{
  "model": "multi-label audio tagger",
  "dataset": "short read English sentences (LibriTTS-R)",
  "train_examples": 26041,
  "time_shift_ms": 50,
  "n_mels": 64,
  "hop_length": 160,
  "input": "log_mel",
  "spec_augment": true,
  "win_length": 512,
  "arch": "conformer",
  "norm": "layernorm",
  "hidden_act": "swiglu",
  "mlp_ratio": 4,
  "head_dim": 32,
  "fused_qkv": true,
  "qk_norm": false,
  "layer_scale_init": 0.1,
  "inner_norm": false,
  "subsampling": 4,
  "layers": 12,
  "width": 160,
  "positions": "conv",
  "kernel_size": 15,
  "num_labels": 200,
  "init": "xavier_uniform",
  "residual_init": "zero_last",
  "optimizer": "muon",
  "muon_scale": "spectral",
  "learning_rate": 0.025,
  "momentum": 0.9,
  "nesterov": false,
  "orthogonalizer": "newton_schulz_5",
  "adamw_lr_other_params": 0.0016,
  "max_grad_norm": 5.0,
  "max_steps": 6400,
  "batch_size": 256,
  "epochs": 62.9,
  "lr_schedule": "cosine_restarts",
  "final_lr_fraction": 0.1,
  "warmup_steps": 640,
  "weight_decay": 0.02,
  "adamw_weight_decay_other_params": 0.05
}
Rows from block 3, named by matrix and row number. Rows with one number belong to one neuron. Each number is 50 + 12 x the weight over its row's rms, rounded and kept within 0 to 99. All counts start at 0. After the name is the row's rms in percent of the matrix's.
# gate: first MLP gate (model.blocks.3.ff1.gate.weight, 640x160), inputs 0-159
# fc1: first MLP up (model.blocks.3.ff1.fc1.weight, 640x160), inputs 0-159
# fc2: first MLP down (model.blocks.3.ff1.fc2.weight, 160x640, transposed), outputs 0-159
gate.187 008:56 44 46 54 75 56 69 36 50 39 31 59 51 33 59 55 59 42 46 57 47 28 63 15 66 37 60 67 44 68 56 39 65 48 39 42 42 56 57 73 44 54 48 52 34 68 57 49 75 59 53 41 57 39 38 42 37 59 37 59 65 35 50 63 33 52 53 66 49 47 33 32 53 42 40 67 53 48 53 67 54 33 52 49 28 48 52 46 63 39 38 41 46 58 33 69 63 56 33 32 71 31 44 57 57 71 39 49 58 35 37 53 41 36 46 48 52 64 35 52 41 46 30 47 41 66 60 38 41 26 71 51 50 50 71 60 61 49 34 54 43 52 44 47 37 38 68 37 57 24 47 61 59 54 61 56 47 46 37 66
gate.188 044:67 71 44 51 54 61 52 53 52 67 74 41 61 59 59 29 44 68 25 42 37 50 36 81 30 46 52 68 45 48 40 67 50 45 58 48 48 52 35 55 47 43 43 50 63 49 50 54 48 51 54 63 34 41 48 44 55 71 49 62 50 14 46 40 44 45 30 35 61 34 17 39 49 57 49 47 68 57 44 53 36 57 53 50 53 62 50 52 58 41 59 57 33 54 37 46 46 40 42 43 42 52 56 63 39 38 57 42 59 27 47 23 54 39 34 39 35 73 55 42 62 58 55 52 41 44 54 41 59 56 45 65 26 45 53 28 44 46 66 71 62 40 62 38 57 45 60 56 24 42 49 58 75 74 51 57 66 32 43 44
gate.189 091:31 55 44 38 72 50 41 72 42 50 30 50 50 61 61 51 36 53 32 46 73 43 45 53 51 55 49 48 43 70 57 35 49 73 49 54 50 57 68 44 50 60 43 48 48 24 31 30 58 38 53 49 48 75 65 38 53 42 48 49 73 39 54 35 43 31 60 46 39 58 56 59 57 47 40 40 62 55 63 49 63 59 61 43 73 75 55 50 50 34 60 62 37 30 32 47 50 60 35 34 55 51 55 40 43 63 48 57 64 08 47 60 50 36 54 55 30 48 50 46 67 45 34 47 58 61 66 56 62 50 49 52 44 46 35 49 53 51 59 68 34 47 69 40 47 59 29 74 64 31 49 44 26 49 59 40 65 26 44 60
gate.190 090:17 34 42 38 51 51 43 58 54 44 54 54 55 60 44 32 64 29 75 51 55 52 46 61 20 62 24 30 56 34 49 46 61 41 66 54 52 53 68 34 51 49 53 45 87 59 50 37 46 50 44 45 57 60 68 66 42 59 64 49 39 50 55 77 45 70 38 54 54 57 48 49 52 45 48 42 63 76 39 71 64 47 58 42 56 59 74 57 49 51 55 36 44 52 59 57 75 60 46 68 57 32 45 45 50 58 46 75 42 48 50 37 58 59 51 59 40 53 26 47 54 32 60 28 49 47 46 36 47 51 38 47 49 45 51 71 31 45 30 65 46 36 30 75 68 49 55 44 40 43 34 49 58 38 58 54 43 39 39 52
gate.191 023:69 49 69 40 29 47 60 44 75 60 41 33 46 25 67 46 53 59 48 36 62 47 40 33 55 52 57 63 32 68 58 45 37 59 48 47 56 53 46 62 51 27 53 51 68 57 64 41 62 61 37 41 48 43 77 79 52 71 59 60 47 82 57 51 49 41 53 35 55 51 35 48 55 51 54 53 62 61 57 77 39 49 49 34 67 43 62 35 53 41 50 42 59 52 59 33 54 74 56 52 66 53 31 59 40 61 52 56 64 52 57 40 61 52 31 29 70 62 43 19 62 43 54 50 78 52 32 39 49 43 39 65 58 51 57 51 46 43 42 55 50 80 56 27 50 40 47 50 51 43 60 56 42 50 34 46 46 57 45 46
gate.193 098:28 56 63 51 59 43 62 46 19 27 47 57 44 46 36 60 62 55 55 41 34 55 38 59 62 47 61 36 54 41 46 52 56 51 68 51 38 59 34 54 72 70 54 33 49 44 67 45 57 41 84 63 26 37 32 52 53 75 64 32 57 59 46 55 51 43 54 56 51 44 52 38 35 39 50 59 47 52 50 50 38 46 46 40 62 72 18 40 35 40 49 89 32 51 52 49 36 65 46 52 49 52 35 41 36 58 71 71 62 59 37 58 43 57 48 34 39 41 41 44 65 54 51 46 53 61 51 39 56 58 47 54 62 57 43 52 53 47 56 70 38 52 69 48 56 64 69 13 36 39 45 44 48 54 52 49 64 53 58 61
gate.194 008:38 51 32 62 18 42 66 52 70 38 56 29 60 44 59 36 59 32 58 49 46 34 32 47 50 61 58 37 56 37 71 45 74 33 50 56 42 66 40 44 41 51 58 59 35 50 32 54 51 46 60 58 44 44 36 38 33 60 50 39 73 58 61 35 47 51 53 68 33 57 40 40 58 51 41 66 50 45 49 59 45 52 53 44 58 36 54 51 44 29 52 67 38 62 29 51 34 38 44 55 38 50 53 53 38 58 61 54 54 30 53 34 60 63 57 34 62 30 20 29 80 61 41 35 50 43 54 49 51 77 34 34 56 48 51 58 75 68 46 66 52 34 57 61 49 53 46 66 37 33 50 56 47 35 42 62 46 56 39 64
gate.195 117:46 48 56 57 44 73 48 54 60 45 43 54 69 44 41 37 42 43 65 65 41 45 42 68 31 70 45 51 33 54 57 51 65 56 49 57 74 54 48 36 43 33 68 77 61 50 55 37 50 40 39 51 61 51 58 26 31 54 57 69 47 38 62 57 53 31 56 51 38 63 47 61 54 47 58 44 44 50 22 48 74 56 56 46 34 57 35 83 00 44 68 45 44 44 65 54 69 37 50 81 49 59 44 38 41 47 58 44 51 45 69 45 43 41 23 54 44 58 45 47 54 71 64 35 46 42 40 60 40 50 46 35 59 48 37 54 50 59 47 45 59 39 43 49 60 53 50 49 57 43 60 50 60 52 64 72 53 47 70 50
gate.196 127:47 52 35 67 42 49 40 70 41 38 52 54 27 44 52 63 65 50 52 42 79 44 41 80 43 37 49 35 55 64 48 48 63 33 54 56 69 49 47 39 40 69 53 58 52 43 60 52 56 53 33 39 42 57 62 41 63 56 53 41 64 52 38 29 39 22 57 43 49 52 36 48 71 79 64 34 34 35 42 27 57 47 34 47 54 61 31 43 43 74 53 53 37 72 57 60 60 52 45 53 42 43 65 56 50 50 42 62 46 62 57 39 57 31 64 60 44 58 53 62 68 62 87 45 65 65 56 45 59 53 59 57 32 41 31 31 40 43 38 55 41 37 54 73 44 45 47 34 41 58 57 67 65 37 39 41 55 45 56 47
gate.197 159:60 54 64 43 60 33 37 62 51 72 60 61 30 51 57 52 56 33 63 39 55 45 60 40 55 50 52 59 67 42 73 32 45 37 57 35 42 44 58 55 48 66 73 45 56 48 31 37 65 48 35 53 35 29 61 46 45 55 64 50 48 25 32 56 32 57 51 46 42 76 44 64 45 56 49 23 60 39 25 49 60 61 60 41 63 65 47 50 22 42 12 49 64 49 43 56 63 32 59 40 49 47 30 43 67 42 51 42 42 34 52 47 49 50 48 52 43 47 64 52 47 50 49 67 54 63 41 60 51 56 62 45 47 65 55 68 61 53 40 51 39 52 48 55 28 28 45 70 49 54 31 66 42 40 36 40 54 15 46 44
gate.198 114:57 21 54 58 47 62 50 42 59 57 66 58 32 62 57 36 48 64 50 38 55 46 42 52 56 61 35 52 47 52 68 51 32 47 56 60 35 42 50 35 61 72 68 76 69 23 72 33 67 48 56 51 29 56 69 57 48 62 40 39 64 45 35 36 39 43 46 55 54 54 49 34 39 37 45 33 73 65 53 74 48 47 62 49 44 54 63 25 70 43 60 32 63 46 44 44 38 57 45 68 66 32 70 30 39 52 58 45 66 40 25 55 45 47 36 69 42 53 65 63 46 56 63 59 53 53 50 47 44 37 47 55 57 60 42 41 41 64 45 47 53 71 41 68 43 43 59 47 56 58 45 48 34 50 40 58 40 75 73 58
gate.199 018:76 33 71 40 40 48 41 35 49 55 43 52 39 58 37 55 43 43 35 50 63 45 52 40 49 56 30 54 42 51 47 53 43 40 32 42 57 31 49 56 54 41 44 46 55 60 44 36 61 51 60 53 50 62 67 56 37 50 61 54 36 49 45 73 64 39 39 50 43 37 52 32 44 39 60 42 44 26 56 63 70 66 33 53 67 46 40 53 56 45 39 82 38 41 44 84 57 53 42 49 33 58 32 46 51 39 63 49 57 53 49 37 59 54 47 50 64 58 35 47 53 53 48 69 58 51 60 81 38 67 55 36 58 31 40 34 43 41 81 60 63 43 56 42 72 42 60 44 46 64 24 28 43 71 74 37 68 37 49 54
gate.200 007:42 36 43 51 37 48 38 45 54 61 65 60 58 48 57 46 62 52 48 53 55 35 60 45 49 64 45 56 58 41 67 40 43 65 58 37 35 78 34 52 57 37 42 41 59 57 47 61 47 35 64 36 67 52 42 43 54 34 61 74 51 57 55 31 51 68 44 46 53 68 39 43 59 37 30 32 65 50 30 50 70 60 42 55 47 44 39 52 57 51 49 47 48 41 58 37 29 37 64 44 42 37 52 69 50 25 78 78 56 32 41 51 39 57 71 54 59 32 38 51 66 32 33 41 28 52 75 43 42 49 23 67 45 55 54 41 58 35 55 70 55 41 33 55 52 68 69 45 35 50 53 47 79 59 51 57 62 62 51 59
gate.201 159:44 70 61 45 45 59 77 26 46 48 40 55 44 54 34 64 39 49 33 49 35 64 56 39 65 64 53 31 55 60 42 43 61 30 59 37 34 66 31 54 58 51 36 65 41 46 46 36 48 43 29 48 57 39 52 49 50 70 68 42 66 54 65 38 62 68 42 62 53 46 47 37 52 35 42 29 44 42 43 41 69 74 55 58 59 56 46 46 30 40 49 56 51 54 29 55 64 26 38 53 55 46 53 38 78 59 34 66 66 43 57 29 66 56 76 65 66 58 57 67 39 68 53 43 38 42 60 35 40 66 36 65 58 24 46 44 50 66 46 58 63 57 64 47 44 40 46 65 43 48 42 50 36 73 52 45 48 45 54 45
fc1.187 009:41 34 48 36 56 30 47 43 46 60 61 49 57 59 50 50 46 33 54 35 68 38 79 53 46 45 48 59 71 43 50 34 50 65 49 47 54 65 66 61 49 50 43 45 37 54 55 47 41 71 56 46 56 38 68 36 46 34 41 46 44 47 63 51 52 41 59 39 47 30 51 69 63 48 50 46 59 32 67 32 49 36 27 42 39 42 29 58 59 52 33 51 41 36 66 38 38 46 44 61 45 44 45 35 56 41 38 35 40 26 55 48 57 59 49 50 27 30 35 57 40 75 46 41 63 65 67 51 51 48 48 59 30 44 53 48 60 44 84 44 36 53 60 53 70 45 30 77 69 42 40 49 63 59 71 41 25 48 77 43
fc1.188 046:56 44 40 60 43 32 56 62 47 37 64 44 51 42 42 52 58 53 64 50 43 41 49 56 27 71 50 46 39 43 25 58 51 38 36 41 37 35 54 40 29 60 57 47 48 44 60 48 50 29 53 46 37 59 40 53 51 84 69 63 39 24 62 50 51 40 42 69 53 49 65 71 42 40 32 53 52 49 63 43 60 52 75 49 65 66 52 39 49 33 44 33 50 43 57 43 56 66 43 51 57 51 21 54 43 55 43 62 45 59 28 51 55 42 55 52 38 60 54 53 25 61 59 46 70 81 31 50 44 77 42 39 61 35 71 51 56 60 54 26 47 39 38 54 61 39 28 49 69 61 30 49 56 40 48 57 56 54 27 48
fc1.189 101:43 52 59 31 60 36 35 77 12 44 29 41 69 62 58 38 27 53 36 60 49 38 55 33 50 50 60 40 66 64 54 28 41 63 30 40 44 57 51 40 61 64 54 62 45 36 54 42 52 36 65 49 42 73 43 30 40 35 48 41 64 54 35 49 64 46 50 43 52 53 52 75 61 26 45 50 56 45 65 44 75 44 50 34 62 53 41 49 53 36 51 41 40 34 40 59 50 51 49 57 47 57 56 59 26 66 53 40 48 22 53 55 45 53 57 35 55 55 52 51 53 30 33 46 53 45 71 64 65 60 39 59 23 41 44 65 43 48 54 56 44 61 50 59 48 73 47 54 76 43 60 35 47 56 65 70 63 40 46 51
fc1.190 103:58 60 50 56 47 55 69 80 57 57 40 41 50 39 50 66 39 56 44 35 51 78 67 43 54 66 73 55 42 50 53 52 32 52 63 44 71 43 38 54 67 44 29 49 32 43 73 56 40 66 41 63 33 64 51 45 44 47 54 41 51 53 44 36 43 31 40 37 61 44 27 55 59 58 43 37 32 44 52 31 54 44 36 54 36 37 37 57 47 44 34 54 51 52 58 56 64 33 34 41 27 48 54 51 55 25 28 25 68 54 45 57 55 54 55 64 53 37 71 39 53 56 45 41 52 59 59 64 78 48 50 41 67 62 73 47 59 35 64 42 37 51 58 50 39 66 54 48 42 40 64 64 26 61 38 50 42 31 44 68
fc1.191 024:67 35 60 31 34 35 69 47 73 69 41 39 40 38 66 48 49 68 64 51 56 48 35 43 44 32 49 71 19 64 55 47 46 55 49 45 59 47 49 51 43 14 50 44 65 60 61 43 57 42 52 34 51 47 69 72 50 68 47 54 34 76 55 49 49 53 63 45 46 42 44 51 52 47 56 65 49 49 57 73 57 43 53 35 53 44 57 25 48 36 51 52 46 53 55 25 46 63 40 56 67 55 24 46 41 48 45 63 53 57 58 40 62 40 31 44 68 60 55 06 58 51 57 52 71 41 32 39 55 44 38 56 49 53 58 48 44 35 41 62 64 73 61 29 49 44 40 29 49 46 54 69 44 46 42 54 49 56 50 45
fc1.193 104:43 63 48 48 39 50 26 54 42 45 46 36 52 62 57 50 40 53 44 89 83 45 64 35 44 52 57 54 57 57 60 18 34 47 42 40 69 61 75 56 54 56 48 56 47 45 42 51 70 38 62 45 59 75 43 60 24 53 35 52 67 39 67 49 35 39 30 37 49 69 54 39 48 55 71 55 39 52 53 64 59 46 43 63 50 50 73 64 31 36 39 56 48 64 51 56 66 43 66 51 53 60 62 47 64 34 44 51 39 49 47 34 43 30 45 60 59 35 59 65 43 56 30 53 58 51 44 51 52 61 50 61 49 61 40 65 29 60 62 37 75 39 64 51 39 36 46 67 53 62 64 55 69 58 53 59 36 37 40 48
fc1.194 008:28 59 54 54 33 44 47 39 71 42 35 59 59 60 32 33 56 42 51 56 52 45 46 63 62 50 49 44 54 42 56 37 50 50 59 62 59 52 70 50 31 61 44 56 37 46 38 39 39 35 47 44 51 65 37 43 36 46 59 45 53 64 46 34 53 64 64 73 46 64 35 55 28 56 55 38 58 60 52 50 58 48 50 53 52 39 71 55 44 54 47 41 54 35 35 55 64 41 50 48 46 76 40 53 38 71 29 63 64 39 68 31 72 40 19 55 38 60 48 36 75 56 60 39 48 68 21 42 55 76 64 58 65 45 42 42 74 44 48 30 39 56 44 47 47 61 43 63 49 42 29 58 55 34 49 78 44 34 28 59
fc1.195 117:41 56 55 63 46 56 51 53 43 52 37 36 60 48 51 48 57 39 70 60 26 26 36 43 34 71 48 50 44 29 44 46 47 50 65 74 61 64 37 63 64 55 76 53 52 32 50 31 63 38 33 49 52 45 44 42 43 53 53 72 43 48 69 52 42 57 67 54 49 63 67 44 32 45 59 61 45 63 54 41 55 58 58 22 38 52 43 64 43 46 45 42 58 51 64 63 68 32 43 39 50 40 55 50 49 41 59 42 40 37 59 47 32 38 37 61 48 40 26 50 61 71 41 56 75 64 41 57 36 53 61 47 50 42 21 57 29 72 62 66 54 44 70 58 73 43 41 80 46 45 34 40 45 47 41 56 54 49 58 26
fc1.196 142:60 41 32 68 45 45 22 43 55 51 72 39 39 39 39 46 52 52 53 50 68 25 54 48 40 32 58 48 30 78 54 65 60 54 52 54 77 58 52 44 49 64 52 63 60 50 59 41 47 62 39 55 29 43 46 32 56 71 44 64 45 43 48 80 50 23 53 40 60 49 41 56 70 56 36 55 39 40 58 47 32 29 30 35 47 65 38 45 57 56 65 30 48 60 60 33 35 41 49 63 56 55 69 42 29 47 19 52 55 43 62 63 48 48 44 57 52 51 41 58 52 52 57 49 62 47 46 61 71 56 35 60 40 37 39 43 31 59 38 59 41 37 56 48 41 49 63 44 32 52 47 75 42 72 32 38 46 62 56 39
fc1.197 153:36 64 54 30 32 58 56 63 59 38 53 53 54 36 59 39 50 29 56 39 60 30 60 53 63 68 53 79 35 55 39 38 58 35 55 56 32 43 61 50 68 81 35 40 62 51 56 35 44 59 41 38 60 32 40 42 39 61 68 64 35 51 63 52 47 45 81 48 56 50 53 65 56 48 44 48 55 46 27 62 42 47 49 44 48 64 53 52 64 50 46 52 57 37 45 52 22 30 39 62 46 50 51 54 35 56 37 35 43 48 38 55 33 61 52 57 58 53 44 40 60 46 59 57 63 73 54 32 36 43 54 31 43 62 53 51 73 44 35 57 52 57 42 62 44 22 25 34 51 71 51 66 29 29 45 58 61 41 38 61
fc1.198 125:45 36 52 52 49 53 49 47 51 39 43 55 51 69 48 26 35 63 51 21 36 42 62 39 68 63 45 44 48 36 54 60 24 45 39 36 59 55 42 61 61 43 68 84 43 50 62 67 59 46 70 14 45 48 52 55 47 63 39 55 66 47 25 39 52 68 49 39 41 49 56 52 66 65 56 28 69 50 42 49 30 61 47 41 49 35 46 47 52 54 55 55 56 46 38 36 53 37 54 72 43 69 64 34 47 64 62 38 67 42 30 64 55 66 34 64 57 37 55 65 52 51 47 29 58 47 48 39 62 60 43 46 50 49 37 52 72 44 47 39 40 57 42 61 40 41 49 42 55 54 61 66 80 32 25 52 45 63 57 62
fc1.199 020:15 44 59 41 37 29 56 45 34 53 57 49 68 54 57 45 35 46 60 48 29 54 58 61 59 33 75 62 50 74 49 46 58 61 63 46 40 82 51 48 60 60 53 67 50 37 65 43 46 58 45 27 42 65 54 48 61 56 56 34 49 30 54 59 45 45 59 54 49 57 51 75 30 56 30 61 51 56 45 52 43 46 50 52 27 49 47 53 64 43 44 17 61 53 50 33 59 53 56 57 59 29 62 67 62 53 72 57 37 48 63 45 44 56 44 57 46 47 65 54 51 39 40 24 32 53 49 33 50 15 59 50 52 66 55 69 44 45 32 43 44 45 44 28 58 57 49 69 40 47 40 58 58 33 49 50 28 32 53 52
fc1.200 007:49 39 38 41 56 35 60 65 55 60 60 56 68 27 48 68 44 41 49 52 56 32 40 66 52 52 35 37 50 61 49 62 51 57 48 48 44 54 61 45 55 42 25 48 54 47 35 60 66 81 56 35 59 47 43 45 45 53 74 59 44 48 54 33 76 56 65 35 51 29 44 66 60 44 55 34 32 38 53 42 61 52 46 36 47 40 23 44 61 57 35 39 41 47 62 54 18 36 51 30 39 46 46 40 37 48 54 28 44 61 68 40 30 70 45 32 58 49 50 49 12 62 47 46 71 49 62 38 55 58 56 59 56 52 52 53 46 58 55 55 50 36 35 39 47 33 66 46 43 51 73 51 60 41 62 61 52 52 78 65
fc1.201 141:51 27 18 46 54 45 36 34 55 62 56 44 53 35 62 57 71 53 46 51 50 51 49 35 65 63 44 64 59 51 62 57 41 37 47 40 58 61 59 62 43 44 53 36 57 48 69 21 66 54 47 30 52 61 52 54 46 64 60 36 60 48 50 55 23 46 56 41 53 37 71 41 49 58 37 47 43 37 52 43 37 62 58 71 58 43 44 49 42 58 50 50 67 48 32 47 58 62 64 43 52 60 20 46 61 45 60 29 50 35 58 60 72 27 50 46 46 62 48 40 55 61 60 64 78 24 35 65 67 26 51 37 58 60 40 67 66 58 49 48 41 56 48 53 56 47 30 31 49 47 58 66 62 46 71 41 73 45 31 60
fc2.187 008:41 41 39 62 42 50 42 48 47 62 42 38 66 55 54 37 42 52 30 72 74 35 62 50 60 49 28 29 30 50 59 61 58 44 54 55 32 40 54 34 63 35 69 56 47 27 41 56 46 24 47 42 57 42 58 61 58 39 63 28 53 48 51 49 49 65 69 53 66 81 47 27 53 57 46 56 67 46 35 31 58 47 69 67 50 33 76 58 50 47 49 53 44 57 32 46 30 61 75 53 56 36 35 49 64 45 61 50 47 46 34 62 57 41 55 68 50 74 39 72 57 73 50 43 59 43 63 54 60 35 42 58 50 32 49 49 64 52 30 48 38 53 43 39 44 70 41 54 50 54 47 37 62 47 49 58 56 41 31 33
fc2.188 045:37 63 51 40 32 49 61 43 65 48 38 67 50 62 63 64 36 58 65 32 45 33 19 48 42 52 21 42 68 54 42 39 51 44 53 47 44 33 58 49 41 48 60 56 48 42 50 71 51 36 56 65 61 57 48 62 68 45 58 38 50 44 55 17 34 68 63 45 35 57 44 55 64 41 36 57 59 27 62 57 51 30 53 86 70 31 20 41 59 60 67 57 33 54 57 44 43 47 58 67 40 52 59 39 54 43 42 47 32 53 48 47 23 40 52 53 51 54 59 28 44 62 51 59 44 47 35 40 51 43 39 55 53 36 66 42 55 53 59 65 51 71 43 52 39 46 31 63 62 62 50 41 66 51 41 52 50 47 43 25
fc2.189 094:50 43 61 33 25 40 54 70 52 32 54 38 65 49 61 59 59 44 50 71 33 53 51 62 50 54 44 43 55 40 66 34 34 47 61 56 59 41 40 54 39 41 55 54 56 51 26 50 53 17 64 67 58 58 61 53 44 53 33 62 58 38 50 49 51 56 49 22 59 63 47 10 64 60 54 58 64 59 40 53 60 45 50 59 52 60 40 47 62 42 34 64 53 58 45 66 51 77 67 41 43 71 44 51 38 42 64 59 59 57 41 37 45 41 71 70 64 44 55 46 70 34 76 36 43 66 55 45 52 32 27 40 60 73 47 48 30 33 62 36 46 64 52 48 58 50 67 60 45 56 37 51 51 65 65 64 54 50 53 59
fc2.190 089:63 61 41 45 53 62 74 44 59 68 50 31 62 30 45 59 51 55 50 88 57 60 56 51 40 54 45 45 49 15 45 33 42 57 48 61 52 46 69 60 33 76 66 61 43 63 33 47 44 53 39 52 43 40 38 60 73 32 42 61 74 66 60 49 65 51 74 46 38 45 49 54 44 42 52 44 45 45 54 50 23 47 44 72 48 46 50 55 33 49 70 51 54 62 54 47 64 60 36 55 56 32 59 59 55 59 83 58 45 59 70 57 53 43 33 62 47 47 26 64 55 55 54 38 40 45 53 56 54 50 63 38 52 54 37 55 56 46 32 49 43 69 43 59 50 49 41 25 56 29 22 50 34 51 56 39 53 46 53 64
fc2.191 029:44 50 44 39 34 33 40 42 77 54 64 48 58 41 53 51 44 44 70 56 50 38 63 53 52 33 44 79 55 70 32 39 48 54 58 61 48 52 50 48 72 37 49 37 54 45 55 41 46 48 51 32 31 48 50 65 70 54 49 71 38 71 62 51 49 38 55 44 43 49 56 56 80 63 80 53 44 61 44 61 73 52 68 49 51 55 32 43 65 56 63 46 56 62 62 46 46 60 54 47 71 48 37 44 70 59 38 67 63 58 56 25 44 47 39 48 54 65 74 34 36 38 17 54 36 44 43 47 53 45 38 69 48 66 54 36 23 46 32 50 52 58 36 55 47 58 59 51 41 42 60 48 61 44 25 44 38 47 63 36
fc2.193 096:60 30 50 48 47 58 50 46 65 56 50 41 55 45 44 49 43 52 43 59 42 47 22 47 59 66 44 66 70 40 52 61 37 43 35 43 50 62 38 47 41 43 32 52 72 75 53 52 45 34 55 29 58 49 60 45 68 32 62 66 82 39 50 48 40 52 51 22 46 70 46 39 58 48 60 64 63 57 33 44 45 49 60 34 50 63 46 50 45 39 51 54 71 43 50 59 33 46 36 65 56 65 19 49 50 67 65 84 59 58 69 65 26 52 49 44 48 32 52 51 39 71 64 32 47 59 56 34 51 65 43 54 59 55 37 47 47 42 58 56 53 47 62 41 64 49 48 45 27 60 49 63 67 66 43 46 82 54 54 56
fc2.194 008:45 42 44 48 52 57 58 58 42 44 27 50 44 57 71 38 55 32 57 43 40 42 54 47 38 71 60 46 56 65 40 34 63 43 47 53 63 19 45 49 72 44 59 38 38 42 58 59 50 41 22 53 29 57 35 75 61 50 37 42 73 43 46 55 53 42 41 76 59 51 53 28 55 56 22 78 45 36 45 51 51 74 53 69 49 35 52 54 73 62 53 25 53 49 52 38 60 56 53 56 61 62 52 50 50 68 42 47 60 41 43 69 60 48 66 64 66 44 41 41 51 60 69 43 41 43 53 44 40 66 35 42 69 50 53 38 56 48 45 52 58 47 29 37 49 66 47 50 54 46 20 26 42 49 27 59 70 47 45 46
fc2.195 115:42 41 34 36 65 41 58 37 56 38 57 30 44 58 51 28 58 36 63 63 49 54 49 48 74 35 69 58 71 46 46 57 60 52 45 63 50 70 45 26 55 62 54 54 57 44 39 60 60 51 33 60 72 58 67 52 43 47 58 28 41 44 32 38 51 36 26 64 37 76 42 51 44 39 60 44 48 63 42 64 41 48 36 56 47 56 75 62 51 51 32 33 49 45 50 41 56 56 60 44 72 66 58 41 31 52 66 47 45 49 66 64 41 42 45 36 34 61 52 41 46 33 57 39 43 47 78 60 49 58 58 78 70 45 40 41 51 76 43 55 51 59 51 25 53 46 29 62 35 51 32 46 48 56 38 72 62 54 51 54
fc2.196 126:27 52 59 46 17 62 31 51 30 49 49 53 21 52 61 46 36 42 62 55 37 47 51 51 55 35 47 53 41 46 41 41 55 38 35 43 66 34 41 39 28 46 48 63 46 57 25 84 66 57 25 37 38 34 57 56 56 66 49 52 48 40 41 49 63 56 64 47 42 54 61 33 65 26 54 51 54 50 56 45 56 42 51 58 57 35 68 49 24 53 31 39 40 48 40 65 46 65 58 60 51 74 63 55 52 61 57 54 47 33 32 38 51 52 64 54 49 23 53 59 47 26 45 52 55 50 49 42 58 54 51 50 46 49 37 32 55 57 45 40 71 55 44 48 36 77 58 61 39 63 30 32 41 69 48 41 52 30 44 34
fc2.197 142:62 50 52 50 39 45 73 43 36 55 60 53 58 50 48 71 44 43 40 51 50 37 75 61 49 57 46 73 63 36 29 25 57 34 45 52 40 48 38 41 52 68 61 64 49 36 61 63 68 50 64 56 48 32 44 52 56 55 62 59 59 52 54 61 31 32 49 53 52 68 29 49 47 39 34 54 47 40 57 49 54 45 53 27 46 50 46 46 56 30 47 50 63 52 34 59 59 57 42 37 50 59 33 42 56 47 48 19 53 58 34 40 70 69 71 31 29 65 45 68 33 57 44 52 43 35 61 51 23 59 49 71 25 69 53 71 43 73 46 32 55 54 57 56 34 52 47 57 45 45 56 48 61 61 34 25 57 38 55 32
fc2.198 115:77 40 49 46 55 58 23 46 57 40 62 51 50 38 60 44 47 55 53 49 41 49 39 67 41 73 44 65 62 37 43 50 43 55 50 40 48 62 56 71 47 41 64 59 33 49 69 49 61 56 66 65 55 51 50 63 45 45 34 58 66 61 32 36 66 50 68 67 57 28 56 62 38 47 41 62 35 56 61 58 34 58 55 59 47 84 64 22 52 40 52 63 64 32 49 44 35 63 74 66 51 38 52 42 66 49 35 48 34 54 21 38 58 52 53 39 43 51 46 76 45 48 31 46 48 57 71 31 40 50 50 47 50 61 44 51 59 48 67 47 55 47 63 32 31 37 55 41 73 47 66 36 58 63 50 37 61 61 48 71
fc2.199 019:20 51 34 50 51 41 71 45 42 41 68 67 24 53 58 65 38 53 45 49 29 49 61 46 64 61 61 71 50 51 55 34 38 55 60 37 54 68 48 66 58 56 55 68 53 40 72 52 37 60 36 68 33 50 30 56 50 54 52 31 53 52 39 52 65 51 49 53 63 43 43 47 42 76 32 51 66 43 36 35 53 23 48 49 42 44 63 57 62 48 45 13 41 61 33 37 71 41 49 39 55 47 51 46 67 58 77 51 42 39 60 62 56 55 53 53 42 52 71 47 60 49 54 38 38 60 59 55 79 36 51 39 22 47 34 42 72 40 42 54 46 43 41 45 54 58 41 54 46 56 56 61 47 32 43 37 45 59 47 73
fc2.200 006:40 47 30 56 59 47 45 41 55 57 22 37 47 36 46 35 55 37 40 43 87 34 41 67 60 64 45 55 50 63 55 53 45 30 47 75 62 67 62 67 34 44 45 48 53 44 16 53 55 61 50 57 39 38 61 48 56 59 37 41 43 70 66 57 52 33 39 39 45 64 61 60 40 33 78 30 34 48 46 45 27 44 35 41 55 53 50 42 63 30 48 63 54 65 57 50 60 40 48 51 70 47 53 52 41 52 50 61 25 44 62 63 60 65 59 38 47 53 38 63 49 53 49 55 60 46 46 62 67 45 51 32 52 61 37 57 52 60 54 50 73 59 35 64 64 38 57 27 51 61 52 55 54 51 63 31 19 47 56 36
fc2.201 144:62 44 58 42 37 50 58 49 45 55 54 35 48 70 56 26 62 40 12 33 59 40 41 68 42 57 52 52 42 40 52 51 49 48 28 50 46 50 63 31 37 39 35 59 35 40 40 47 51 40 51 58 45 50 61 61 26 47 72 47 28 49 58 44 59 31 59 38 55 46 60 50 52 56 45 39 56 79 47 32 46 49 44 67 43 55 54 41 63 53 62 57 51 57 55 56 38 42 33 45 49 53 62 41 68 55 21 71 31 41 49 53 34 54 38 49 35 42 69 58 37 74 78 47 47 75 39 49 54 44 52 68 65 56 46 69 62 52 27 37 53 64 61 55 61 52 34 47 29 46 61 57 37 47 79 56 36 58 54 39